From a checkpoint of a small image FSQ autoencoder: decoder activation gelu, adamw at rate 0.00099.
Rows from block 7 of the encoder, named by matrix and row number. Rows with one number belong to one attention dimension. Each number is 128 + 24 x the weight over the matrix's rms, rounded and kept within 0 to 255. All counts start at 0. Numbers have three digits each.
# q: attention query (encoder.blocks.7.attn.q.weight, 240x256), inputs 128-191
# k: attention key (encoder.blocks.7.attn.k.weight, 240x256), inputs 128-191
q.115:143122095135136146163137110140198091131138188083146140112173141094126110130119107109142130137124159090106054102071059101144159132157126109206132142120050100127118112157102123132110196137195130
k.115:105102115105139122156135124138134111121097199116173127154121147104119089135121159134109115147117136106113069101101064110113135111156109153179140105133041136125135106102107105170130142155152131
q.116:128141147098151133072145119141117190111116123126157134141099135131122130123096144115121110134132135105117155109130117148128114137146089148118180117111171139099116047130174118106181100113121117
k.116:136143107111134147181101090114105142130100116127120124144114144054061141136109098124120122142110143086090140064128078128144161143136130142128122149132118127082126125110117187122138136119120171
q.117:134107144154162123155129141142151138103124163092112126112117143137126088135117158140140107170142169141079133139128156125198147118093140112126096149122105126175161134147101141128093167159101124
k.117:127162136162170123155133175100151164150140118125083137109134127112135140143123125125155158115151144147110086136113184096148128150088144085136075139168111138190137149171132145141064136131127128
q.118:122136117118122133147124113107158086120113135122161141118157123131131091151132110107104150161152116066114069098119098129126119145121130128194139111111116112130123151155106156110129167148133147
k.118:111131083116141122118121153109154123079115165120136130144129132122130126134126138105135134192105121104146057125104106106155125111128126128143135117099112142136124144148122143163138172120131121
q.119:134105116123136151152117119115139162123126126114164151156136138079143086138092097110133112123112109130149117130093084089142126110138170139160126132116089093139158111124124153138122136170151155
k.119:140134122166103150110128129117094110124108152127160136122129112101118130116128097099154136111133130117145157136148115129160123118141129109111122089117098156130137142110154126123111097158139165
q.120:104123122166108159118106124121137148096159186150097142137183140155175109125092121136143145110119115155123120148174145163124087168113111105093089109154125069145118165120094168113088120093117104
k.120:132102105159117126107104125113171160124117135133103096111134126190165083097135124103155153121147118175157140164148168156119138168079138137098145154126190066157121163150109119122103161124100095
q.121:103112139160144117149157162130130092164167167132116153147141128122148107129164153129134134141148106190140118155108162105159135112099172132138075151147097136166132147139128128143110158124122189
k.121:130112156182096159136136189134177112125133168121117109127137129214214122129164113143162100096151158143144137119158185133067131094183159084145114101144101095201149115126141097134105107139109122
q.122:125100127128178100135109124095131112123151125145151162100153145091143123129098119115167119156146177128095099127111087129183142085141127102171154095101078110158133142126118135127092169139105140
k.122:164141115195183086135095141119151117117132188138140166099149142065106132120149083113190131134159145089137080107100054109153132096185157094130112130090070178140142133145107120111050104138147163
q.123:142131107131111087102122106121139098128134134107159125134121136066080138115093107126150130061126092104133117112081049124055122083194102144123172139136079104058107099138143131100126128159179146
k.123:117104133104096114110151117149101128111092129118154148139099137036052137141098104145130131112119141121147128120093043114100136076249125167127132165118097095065098132131127185109160100148145178
q.124:127079146156152134098131149105145126132139136125106160093126116057099141123145094134170113155146154116115119130110091122161129133087147125117117152152101124168155104150133122129099151156107159
k.124:138122140145162109107104170115099124140131136126139145111132103054088131126111106136125165130164168106141121116126106128114124119144203147094133165144131148155157140143121173108065135126156199
q.125:155125139168138110114112167150123122105143144139114151134128136165106157122151108136122132100136142119146138136163167140141109122145142102107109149144165129147113183175123132123117102127086133
k.125:106100148121131114147137147138153142151117122140093130134105134094095163104144110160122142124146128138155155152118159123139145171160153137127142141124143124115147157131120144153111124125130166
q.126:129160137123079124050116135144056162135130071133119141119069124088099156101092115159107117071149117138169173088167158156058116079186124151022168169148179118101125096132180126105144057129140151
k.126:151091160138072109104154100134111120142117067112130140118093140089042135144118094140105133115104149126116222120142116119056128108196145151113144160104189153100122092076158184131165097137091160
q.127:121107133118173096103101146114123132111144112151159142136122126100102146139137099100139134121112134152071108118087113165149151141162151136118126130120098124147129111141124171134099132132162161
k.127:135163131154126114142114148123134124110159084124122150099143097053084143120143087130189125124158141088124126119154132122181118107117121116121123125097106155139135161141137131104045104145105145
q.128:112131201123133106106170107140077138130152102132105126140067133176092142140146147175101108129173144133149184131132182100141119094143140164104095120103151170163120096104149067158160138130091097
k.128:113132179129130149122136143180144137150111128125132092107157128182150143132165155159116120132134142154096131111140133139079129116121149120156130112139138082171131115140119114145147137136103117
q.129:138137114118137135102142080120132155121097059119168107125126121129121113139130125160160130187095130074130123089139130108137127146125089121168192112100137174116098133141144102119157083148140108
k.129:146142080132156144177121131130148147118115124130140090127151097093116157123137127123137139161124129134102108104134136136215136148052099138112138105130148164088128139141128139122153135100134113
q.130:112112110105110102087086117120140149121124190119115103131164125172107148117106151078132182125085130135128081138138100189096098131110086125129124128115132103107076151132092150119136119095150122
k.130:114147104081139105141100117083155151144136147113115108124117165091087105134130124127137142097116105121147114134130074109180120094135118127091117161140107097096147160203112117119118106139117162
q.131:138123099095096154156136103113102103113099103142177144136102118135142054139110130111147095151139103103140130084135129108106170105126103149166188140126112178099115101136136141116152123161144135
k.131:104111087142119144149144122131105132109097136155144150178111100110065126125102116087104133137132119097136148104119127132167129132134112095117139108135110114088111101092149115143172125167149121
q.132:116145105138091174174106117132122126110137098107092092115148113154107103128132132119123149129127112137145159129147150122170139132075122103145146139123148149121119222157094135098150140112116094
k.132:096139116123157123104105135154139164119102097134129089115148134175127125121124130114108120145110101140129156144146202137203122178046077119102127132128160131142102159125113107130145148112097063
q.133:108125117104118171157126086120147126132108116103146106128146115143144106143139162123129133164135114084120118116110153104126129118083104126200115136125116146155147107119150120139164150135153111
k.133:126131098104141140191112132092143146109124138126129111175153126178178120158140147091104131137099105131100109101125116114139130134049085117143111069152102110101139124123138110142170136148107108
q.134:169108141127129115164149120114146063132138144109154134130119168107125101135128142127129095124157151094124107111064110121134158114184166128185100132121063129175133125128083104127064155200150216
k.134:126122165177108112159132144135139096153154179164146143156123139127133134125138139133144143151156144111158080125066067088084119089194150102172130101126059126167150123115108121158087120166145130
q.135:125144160114117123066143099148077125143146110128145161118074089108074154113127116142093121089140121183166144094128130128097154120164144148056118167149143111103115111087163097138150133132133132
k.135:136113163110052129091102092159095117134115135135144140137116117133114127117133131158113098145158129142132165127124127151045133098163153149138144114109167141095134121090120138127145109158116143
q.136:118144125136106119106166101131114121096125141130118109145152158169136123118142143126111161102120112165104112167145124146101123175121113131146121087116150114116112155097114107118159120095136126
k.136:112152145075154143135128112128187145151102190110148111123132140199203113132118142146097131102125090163122119147159138142074127158121094152121151146135138083087114111125082097140204162101114106
q.137:160135106142142130159097113135154154110128142131134102116165132189138148109141150106131168155114098137125107132156142115150110187069112124140117133110138130118102182143078125113129140091111073
k.137:118129096119173131163130151105163142126140133103120130125153126147160112125140135106120140135135095111087098129120143146184122155106124136119129164145128105211135130178124122108096109090129100
q.138:097132132139120123124115158132086132138139145156109112140143133146108134129149099152123164114107129170107105141179111160109113128124124124123098115104103098113126184136112137128100113079133107
k.138:125172132121164097087124115160101124139152132104141093108117140152156135110143139115126112129136136129153115147137125137120104150121133142118137123126146122099131152137133071147112185124118073
q.139:138144149139120160183136156128141076119129083128115128104115146091149120117161099155121112131162123109136150083115147103140166101131148094152153134134131169157155130147121132137086160153118176
k.139:153095163174117138092129143181095109127120093142172129146118104132173148156144139141123121149162172120111170130127162105088136109182151138146141064106120147162127065083147123144131141124115073
q.140:131126149128119150122131096136078139146112098138114151122148135178149101140126110118090126100150095156137146115136168115085100080158147131150097133114129133128129107103129097124141126106123129
k.140:111133150106047148082147111146141130147126143092131097128105141201185132104139129134091117101126088210129174111100116123045111136185147155140123112115119084094102094090137132165212120124113110
q.141:101128138136134143069102122142077177133103110141108125156096128176118153120142144135104148121134175178120161139161147148123129175113050117068101134150153144099112113103172161114173101061144081
k.141:106105101092115123163104094110120132162078106126096135131122126157121117160153123124094123101116044150133155160157162132148149184039090160100120157165166079079115153133153126103164152117120129
q.142:141119110091138149130089127137121114143103123134144127109165145141137115111133138132128168096100111156139133131140114159128116164138110117152126135127112095103112153103125133144135140083158104
k.142:122115117087139117128136112095158124141116117104127101125139113176157114134131147132124125114098117142149100149138109123122127144110098140144137173132150116137137139123138122135162162118132092
q.143:145177150150160131069119120165078144153139112169128147112093147194109135111152166160099166108140122169117130089153121130102096102134131141075129081110114125131093103096161088153135107117127106
k.143:169182157124118121134130123123156110155141168101117111116124156133128125118156127149124137091145105147114095122122098120092105122160133150152116158123084112139129106154126074131147136117107116
q.144:119135111157136134113105143083114125133164136115143117117137121098148123122121096155149119129122116146140120186135152130139145090136113146108167160162151134123129126126119129089096112140169103
k.144:146140126108146155138146147155143130096133136131138158081125130136143094150124157137127093125146135127132101117153171138127131105109085126109130135089165123160118128191182125076094104132143128
q.145:117131125119138110138140098073124121134092089108091131174104138138100185148088068118085186109144138121149086138169126114184123130144087117093084148120128111100108165091145066104168150206141095
k.145:121152153105128142120129090152215143132105136124118140186122117093113103107117113134101138146110117104132113084110116129103141112101083136112172114150120145082129143106091099148227137131143139
q.146:122121132112114144100136129106111129143096129129123103174121121152110174147068092133096192116151139131197117110140137139129136140120098151127103132134115138137072162116129111092169122152155086
k.146:131148120079077148121113087120174110135100150090130150175128116121121120117111130142091148144100090103115139129129134143099132117132100142159152078130169131115112154102110117145199163128143109
q.147:129163165144135126115121154155157119111171117117110136059138099166109114076153186126160120178156154097130131117112078126115087143121141149163173099136134105154175106171123130152022104116115124
k.147:144174155190159130092142155131108098143121103125136052140135151152139143136159117140092106124137136124115104123097158115108131161187133118091132156138119114153138146154119075124106117108146176
q.148:117162095133117113099134114127093160121140072148144115111095142096105118127128136132140107080125130113144123163141148152133161120163088115071163158153160171104123146139154166095112070149146136
k.148:116199103123149133149138155105143143110095136122138104101131120120143103141137106133131131123128103139139138120128128157129145128117123157108158117122116167158140144152152157101077146098105119
q.149:126133112144127157113116135147128111099162118124130132103129120149180116104099200129150133169128140142113134115152113140093084161099159128165118122114128130161163090149133158128112097055100149
k.149:148135139172172126105132184090084110137160119126124140090158142142134118114140118128162124129147142138092129129117130133150121116156167109099097125124097126155143132144126078114076123159137139
q.150:129126131121120153125123148135140110117116129138141115112119146173149091116147151130135106189117133138109180133143149095116124154125143123131153143097100110152151097134136123137109079118117153
k.150:131113119169144119106137150101112119140131117126143108109123154149141131079150087119147131112124143133122114143141163137098118158169109121110114130113106066150129150121115107118121069165132148
q.151:127075128141131129145135124125122146131120136102113130121112132094125124104169163102154083140115126112121184104125170109120145101189113121123153118154108140107123081134119152143134160113092165
k.151:122103122155124119159136089118106138081131109155099090128110138133146140111163145094125125130135131154139136143118086109130148140096130134149122095149101106122137101104126168147119131088153115
q.152:143182139132099120148132116156128125114122094149137144141127132163112123123158150111109156157142167125129158147102137122122101147108126117159136136138121082141146109138125103145110124150123145
k.152:140116152119104129092150110096125107147130085118134087155115144158118150112111111121112144128123098147149143142108157109105139132166143163126137139120115113126131166135104082159174120133134122
q.153:147139105137152110150176128104136123104124095120135161123145117116093123108131090144136116101130160086091159116131162104173120124166143151108117123153123137126129142137140072122125143156091162
k.153:140142136161146137095130136126133137127074122136124105101150142130129115136142110128145117095117169116168095113128144149139131116144144152113100141154102152129107158146168123137166133099128141
q.154:109159137115116140119116106143073113118144143137178104080155132142175135114124150096135124143121104113156095157160085146118177129086154141134158136098172141132150103135120194139117124065136088
k.154:118140143130139084138103144147092152088115173137089182078114119098122130145126122127139138094117111129131143130151111161173118127067165118155074137120140131175129122167136159069021146136083116
q.155:129134149114107126108133128106147155126097117128096127169109129139096160145123108129091149127150162122094139121114117116125112158109086121138091152099127085153102153122155124108177120185123082
k.155:125118126091123099088141100073141096130111136099139142152114133123122147126130119146090119154113088114135120109110118122100131100172110125126137129116115130105109114091090121156216116127136132
q.156:110133148125136118124137154115165108137183112137120144102128119122154153114095111142156152133156157137122114168136115122107118135111147115168139110156089125125153143146127103140098144138152104
k.156:140125158154129138111142165085138128121112107111135132133133131146127110136119111167119130120137149130126118125144184124122108129173145118112126132112130119132131147143123104137102117134158142
q.157:105146121154126119133127123152099171128108135129107154147115122164116169131139123119129150099110124111113104164131116125129139151128119107133098108099114106112150103104148177135154138108148113
k.157:117106119086117137131122102144132133110117133113122106136118122059114138137120105138128132159142136084130129105117101157118127112092123128120157142110130142116150105114119161118162136084149118
q.158:131136109131157108144098146163144110136145132120165117087156099104167092147132179132173104141086106134126184106130133145142122095134155165138176107141148161150141114163116146111072125071100163
k.158:163086138157145129151129142168051105127149119173138111102100144124131136141169119142163162102129143126111130143121121122131127132100161140143094139112107111155125138145147151131033147111088120
q.159:109155164098109084137142106099110137142078079154113124150094143140107119128075065159077143079128126141123128150119162148139110128146144165083123175144129122145129172123128084112165126168162105
k.159:099159162097138152122126121162157133132129138110142149138130126148126124130115144189112131102128155105136114131155143117124154133138109113132140154133135118125135100101121113110198106133142146
q.160:131133124123140127108110128174110150139149119126164117097141142080129128114137162110170127152100128118131127122137141121137168106120150121134138134113145182127125068149118162163127146086149115
k.160:086117129172108123149126177118086134104165118138134151109123119111153134130124137120149141132116134158130127138116117117143131129105147115144099139134125133172124101143136163110023168117123102
q.161:153134120132161117129090171145138115134146124144126118092135113107145077147161163104134106154145150129103144111121142140130124127108134138147131146138113164154174103161149167148115093090101172
k.161:123124112186134125115128166120079119147178129156132120095119117173146117122117107115135130102120125138108130110119119093136129125142153122151107167129065126160113102144154110124066134136131127
q.162:127154089102146103148100115074095124129068150154096101158132111146093121153111058115082148091111101140125158115132127151156159126134127161096104123124136113083105192070110077121175144150158064
k.162:117102127086124118173105101160127137112078144150126162146125105088100123146102131148112152149114137109152146108158108119123143113094119136166110137132145137093118109112124161090180126109121140
q.163:118117116122149162141167112094143165127110094129138092109108132093124082140165115122121132169135135128075148096143176135140143155145098122109165150122138173121123172127154100142145100161119165
k.163:097182127111126121107154124106159108106119203089138146160131149110115149169136127117133142125126162112134068127146114133133140124153105098124111120112042135149128182129116119142152122107130150
q.164:145150165174138152135158147151121168132188166171156147090117139153094118088147196141149123146142166073086109113118110108114131134115114108126124128092140120144139114167149149127102066099104162
k.164:125162151140161114073139130084163131153139114102149060113135127145133128112127104123168136143137123134144112111097129142123136138169148116099154162133107142140148187135132066124091113151140142
q.165:136126141136171137120155129097118141096096126141155129147101181104094080174126123162076109135132167092105099105107173092119067137152110114176117113086117100172121115126147110144193121181112160
k.165:121141129116122131104149136140207146130145146086132154164144160132130133103137102155123145149154118117146100140126139115117115126143093096124158118145131097091124183098098096138217099146163126
q.166:126121139131117150107157146106148118114085091150093145165129133172126139139114086149081130134143163147107103127104128077152128164122147112161065150139074069132141131095130057141154139153123102
k.166:125124141125119134078112106112168119126146118084140100218158130136126103137128116151115129157156098141127150119126201137084153137183122109096154132130174118097123117111095100147237107126147141
q.167:111087132130110152128131115125096161124113127131084102203122131164091153144106079127102187116110129123151119124132117126122122146104135146145051138133092113154108172095150125109194128168122068
k.167:115109107102118132171094096174161137102102133096111145182122107111093115116094154138097122170100094108134158128129081105111142132132127146163176119114124140090120100103155134141192131106133115
q.168:112109102120159148136124112110084155137122145095138096153108122083081143124146096114111105095115117110096126112162160112160168123159107108121137144091144182100091143115160148138154132147077106
k.168:157136083096106104155102088104148102098093169145141146140146144094140099122137131107140143142131118135144115118139050113132154097065144115153121116133097156107122149108116173116155140078109132
q.169:113150132127114120114121132138140110135141093138168104110139134116147127123112139132141156157167146152116142111107113152072095134127143121118123153147122134138129122175134106116117137124150129
k.169:089122169139144137123145154108139133154132158131149123132148120164124138137144095147128120124113141141142140125121198110152120118179125108105116135144134109146130140133121116107124107190126137
q.170:124155137135151104135121140169091125135171141119150144083152131107131176111103144115155079129134113139165096148091144140122156111123127113115130107147172155130158089168099173122098156080134135
k.170:146153126169134128118106154107137125154165093139116098106117127137142151125157122142162123105146125140128107135134171173156132101119142136079124133159163137137134098136144135101035106110141114
q.171:182128130131148105121095147146081155126144116124138110046153097076130102119131160125187083120134146116099131140124115152157156111123129121150136149154154177128170116170160161134080150086114172
k.171:141149130178167141120132164114061102134128106163098070072122108131136135145152121116132124076111150150123105115135146135128147127115155132110079126151071132188109102140155157169069163108129140
q.172:140143138128104153127153150170147123096145100126119138119121126170098121122152149132118127114123122127151111112141109139114107185103158120148095113162115094138149117120128099134123167112110092
k.172:149079144144126087078104148151087142147117112106123093157127140117079168132129109137107143123107106132094123124104166142105117149192143124094112141113105140109137089106087088170169143127138164
q.173:109137142127123137143129104095105137116097123119122124188116146162099160145118080121092142127152111120119100136154132141135108150153104125114106153091135112130088171085109104116158103115123103
k.173:124155124100113144163132110120176109106115140082149136154111122089110126124119139123115126121123114101133127122153115138112119118124108121151195092114155151094133121120112135113166124148112129
q.174:102129131127123118117165146094129138118092121128100130171106142162086139133096092112111158100115130127144101140088128132121119143110093141099106152132087094125112180101126089101152101159132111
k.174:153136128085111098132119118145168123147102107107122114139112135132126145116147159151099126156124115113138110115143138157096142124164108154119146153166162134093131135113102102135233151123118135
q.175:145129121132135147123124121089118166107107147112143118105118145123111142142130138129125135140112106085095129131128151097144166138107118117121103142100117154130126123112125159144147133097126125
k.175:152157092127137131137112117135135114101121135124114134128149103075127091116098135108168139131150126128136119126133057120125132122087139122119137135119114153135166112154126133147143103094109116
q.176:137114112106128146141076077101151102127048139145114103171142148106133120170129075131076137105120117162101193123100133133130144114151122128138112092126094154111084135080111099129218172145142112
k.176:135099090096091121160100110172105153124085156138115173186115110129125131113131129108122140137111109130119156143131112103129067141109120127170111120123124105073109109107115167093186137128129134
q.177:144116138128126103157130136116135100134119132137102121140155139158127151144113071142078137104121123135102146130112152105146112120160138142137092119148103092117130147123090044125144128175168103
k.177:092101138154133129093148124168134116152101121086145120146115122157120122114126138147115125148139151105132109131130176143105136140165082106107149139132162096108120115104124115144245109151148158
q.178:160128127134121120109110114150117090149130152147155145100174118111160149140091140134141138075132112165165141125119131141139140129112113144111181115135181146135103103165076148100086162099148116
k.178:128147136158137137138114143144084148110132114146112095101118117117130113132153133128108116107096113128129151140124174148131127124122113141128116141146158119147137100178152178118045142096107147
q.179:122115168115107101119124117104135131134084121154110144182104133139080175127131092117056159080124138121143100140124134114152114159140079123102100138141110080118095151110129075114169136185121108
k.179:097123147081124131121133084144190130131092109090163115180101134151126139149122146148106136152108113115120108115148166121091120119135129123104148141124157146095126175123125117137235114132141187
q.180:156107114159129115113098130137081155129129162110140140108113151162147145122135166120137111157142123141114124122138085138101112128129116111121098138102115113122131085151150176120124123089127137
k.180:141115125145153102126137164113117130111137099101144160108106145123146129117142126109179113144150119120121144095121107130156092134104111104122124107112168112119143120192144137114070080156097085
q.181:150114118120147112143132139138133107141125118122131150083141153102165108136105170124133117130138138116104160108115135074122095081135134143145166125136116138165144112146122109112090121139133197
k.181:155127162162156141105148167112132133144149089146151094118121106174133139115149150152142130119123193152105137128123213088136140142153126138103080145121126101159147103125136129114106149149099127
q.182:107139112149123115108116135115101108137163146109135099095167112128152092119129160125211120149125104140157146140135093139101142085111161133135158128119134143136150093161113154125083099053147092
k.182:158131118142124131139098162108085137129156116147110123079131144120125122151130115109146140111129143138124164150136074144146127140102162145153133110119163119171119109149127162140000135117107101
q.183:131082124118122147124118129116081127120133158122122109148129108114122166128112096152115106139137110128156085129155134153123154121128121120109135130125140137090102150121140178135143143114104105
k.183:136143088107106139169114091147144115107127137135133145121164147110131114139108132109163123120113111140177136136146101144126102131080106101136156108124148137112143102132111149124145141127130125
q.184:125136109136125127136106132148093106114156136106123126133149135143147148121112145109151106101143107148151072151122134140132100113135104103140143138142121167102132124121123160131084127099126134
k.184:139147136129120140154116139123154091123173116148124142081139110111130135103120150145134119124142118118121141099119119135128126130089120100141142145148158133168120088173140131121070120142128135
q.185:120113096131169110140123116135118181089111155139146101123136144094090120108153174119117132148120127098097163074138146136102178134143151111137131132097144188114129107149150205137095118086097183
k.185:124146126108145107169121126120108146114133109154110114139130127126117129130137144087123118117128121140122154131141067119122146130108139140129129129113111149111137129127139146157114194078117120
q.186:123126137121155109128120129135118110119139120117142119109134116096143141112133144140145076099136107134128156115140169152156140113120153148106172134148151169124143132142120130115076149120117155
k.186:130139124153141106157126172156111154101132138143151122126121122135128125130138145122131131105133162154141139130140128127116097124102143146126088124109146141176141146167146167097043150097104135
q.187:120140152164143139185123148114147111124114145123113121118148137134146053142162143088140110191129120110090136115151123089106110129121154146191127090133094131150156092142116106125103054122128154
k.187:139098144157115167082148147105129114115129147108151133145110138154135134126118098123157129147127147081156118129117130128109116136150147122128117125111099060149151141124100094146077062176139124
q.188:133149112105124156160072149131128167136120174108117107144126114151134106146146165114117110137125097152128116132138112159097111128114127119114093130141161145132114086110110170137146183076110123
k.188:140102116146121129181123110151100125118136132131096162119119126097133113129130127113147154112124121132111143130140091160139094139104124155163116125145132141130131100133123156107116165118126104
q.189:117132126174113128139122126155145160151169132129153130111121122139133133102140168099151093157124110125117101112182103147101136140088128115137123135116137117126119098162103198115110108091157132
k.189:140138092164107120129127149098132124113165112146127146091126160120135114134129132119165138118146099117105128151140095145143118106133157099138161132138132151147136112164119125114056116145113117
q.190:154138120144105139133126132167122143125161158146152116100142130139150098103159162138162132124126153137151142152120096165125108163107141132151110119118151121118156098149140165137074092085108132
k.190:166126141155178096137112144115058127128152119143106094091149124123126143150122117127125115122136113125123126128099138125151120139151148117131132112112119127162140100146123095169063113126116138
q.191:151092081150096129132104098157182157133132136104093135136173120159173119111143147085172115114101090182162162127150146180087126126126095136093114143149133132094126121124123157127175116094098149
k.191:127102123127153131158118097095064121151126105160104132122118137103111118144139093077116136116097102154132151127155068120140125145120161139154125110141128106126111103131162156106103172107092131
q.192:099136054143105115128130121101102114103122126126111163130168106123140129170137126096135071153111164159131107152144145135136109163075131128125102105157152173120147191154088161070101169129159137
k.192:098117106123082122157129167094128107120110112132164163117157127122159145134162133118112095148114133139119124161133177126144125200094126101160140117121127122132124163147112118085143137150157108
q.193:111131136136122167164114097167115199103138132135100129101084114114091137124159130135121113114097079171165179108149159114109116116159156169121150147110180108106128112135138132114126093097103126
k.193:119119114099146128157125062166161133148126099140127102129128131094079101128156163118113152124143076143125199133123115116132112134160130156108162131133161118089116118092133121143141153080132108
q.194:105095124128148156141063142148130161148132140089122071175188137213179165136143122114146130121149127158125138147141173151134099187069114136134128132122164127134125146102123063148121163122133015
k.194:137150187144104126131105145159115118142147139132110102157160118197164148132138142180131129152134126143106130137134178102130097158065112154125128106128130173140149109148118064115161157156119075
q.195:106132079146141067152105136129144099147106163131147147143155100126134141120127130102155134173144164133098096118129077115126180108129159101117092119122105130111162116137109147130156147109104131
k.195:127112094164135141138123161105147119100128181123170196121168142098145152127138128138152083124130146129090056125128104107169142116096153107147081116119105141131152102141124160115146136151165154
q.196:126135110135180139158105134182161167174144104117101136112105168109098120077142148143105120110138133134134153134125113133153121157112167157112112139111125100142140094150146132134139154055109108
k.196:127098097127117127121117042158125140163138099133133101123137089102100112142129148053133126111166131130132176130141129138126132132088142141126128129109177156124126128121157146124111125127136091
q.197:105122123148146120106139123100100147128141107136132141132134126150161170161120169131118153121125117136112114116142155150125140156066147117108177118130159176123127128150169159147113144147104095
k.197:090139138115128147150119184116091127125110116132156118121137111121130149151109147139128125181121113154121132165151177117153139177056108132136119106099152166128144123126152125117146153154126124
q.198:111131098110133105100109135092124134117126148128115128134132099135167148158103140093160137132143130128148101130147106144097145136092104110110163131124156200095114159115120172122130104171115141
k.198:132148144125100124097121187116121130104112141116127148119156096133100152157119139192134116165135149128109098180130113133167127174089119092140097141125132170141118145137137174113128117171158145
q.199:124125114130161150128087145119114125129131082117143129128143142164168143146112135115120109114124133148097125096163171163143135145089116106105162124153153142124148144116167121171094166078116105
k.199:111147127160164148152111136096105156118116110113127140124147129147152137136158131121121115144093117145125132145119179141177139168073112120102129136141180085142133127129155173143128112105115119
q.200:128137119079149127140123100112108077115143200111200091133177149122156128111120159118161142199113111115100037113129016084128140097159116114195127087105065066137160101105082099160149192158141138
k.200:146132094112158158140134134131176141114117199102149114123156160145105112122135135121151153141105145110120034099128067100102129089185160126203106123104078142110134150135073117179142131144128140
q.201:141125156124138103127149141146159079139162144113189146115165166154165114106132110168115137123125092089107075134083110091099066107209142139187121116144057074127136127106065031151121081144137094
k.201:110135128136164111154145105141204125140141137097150135126130171142114094111136126098098139144129106112137101115118097104101159084204117112149148112122082071090151140115102069159140138132121138
q.202:160116147146208124152115141145146167156118129120126109165163139133098145128155149158114159184112131083105092105121114128162102206065113136152090114125112107145120111137103076142131153101140125
k.202:121133150113171121131127093148132144131143174097132095106185124142152138125179132093132178118115122140125070129116171110176100166070130142144097116126137142164126140182146128135125142095096098
q.203:135117118140101146125122140132082171116154064166114115138078095133184101142118111104135067095118111186142196131154217168075143115150149094085182133143176189122119115093165134141115091134088097
k.203:086128152145081168108137148113096144115147084157084104155102120152107124138165129136119101119157074148156201121132161176135149134130135157056150161151215096146145132102187162127140100108095127
q.204:099113124122101176128118112144112153131140083157101101135122123146151150155116102116149119094147145151170135127163187155138153150093101111102139133119158193108071131136145164137101152116109116
k.204:132127167150071129119160151161062144138112097171122135139143100138155160165119100138133130138132152140117151150142166141153109192080134126092108121144146172160104100121170169129119103115134073
q.205:137128106110106078176125134133126133154121097094078162122119139133155111144155132131132108080099128143089191170121119141136147101112102133102119150157153119115149140166150145068118113088119130
k.205:124126046112153133172119105091160144116099077124146143117113150083105084123119110102133107113100113129117185105146157163138155117112132119089161147145169074092140149145140142088147140095109111
q.206:158140214126096139150138153149132142124139104130137143108081129158130100122133098165115132070126099172131193145104166150084089096193134145129140154162124094133133128109108080134132075126118097
k.206:111111127151146115101157097117127105158134109147113093130079147136118118115133147135111130123103100136160189119120139162104129100178130156072190129130138066136131139110152096164152088108120107
q.207:107134112151133131086126131095101145092135138101165114146152104154171136157104125118135112122114127141107098116158137097084135109086111100155170093088127167118115162138117122126110128166118063
k.207:138144153115085146108134209084113116116129155116108132140155128165133160135120150144128111141119128094133076133127122119125139156102132108177096136138101135130128126140104125154137130167110108
q.208:116153093124160127161125133118125133138149145138130136122153104128151099129165132107112137129114146127104104108165073102163159114076135119108132098131101115148148120134129108149101217096102137
k.208:120129104127165167190110144110140137080105177127140121118156143156164126115115131116156167143125107141085087138110133102144112119105127108132111140142115102115127104121115155091104185121129124
q.209:149174149132083169114174151100165110118146179134096143131118124134121121115151115187094109140136113129129141123120122098121100121165139125130095143134129128141138148108118114139128114165154137
k.209:116112139118101131118136098130169118155126139104143160134127100135105085115112121123113128132136122141153158132118105098069105104145148150123171146140142083103138138138111138135100111117165119
q.210:110146116150090097174146128111143089093128168165089151125108142065105110153108097124164121117134168065139125152144070127172123110141122102119106147154107166148099110127169226062111108161159217
k.210:137128111116123099114132157116135118125131140132118174149113117059143095128119093133161142110107159113119084144133091164112108105112132109148111123163081121131097103151125182110125114152174197
q.211:133090155093120097121169086151166140153142150111103125133124126121125137125154169119094131139122143118140159185113162144121097152157134157095116169117144122103134168093079109139157081105172116
k.211:132122132116121108120145104138144115138126075154171123122133126165145123136117103136110120091134116130142170148119135130090128138174124141141127136116152169125114123137119101117116137111129089
q.212:130146145150176181146114150143133158137137155156144108126141146176150109148146146160120170132122112127136124098139158140117143119097131112123140114146142121149091143138173100130076148088105045
k.212:119126129102184120185096113119125140123113141120101102128136146210165113148133121119132175141121108149129155105123170125136118160080112158122117134144159060135121124090133092126114161098120085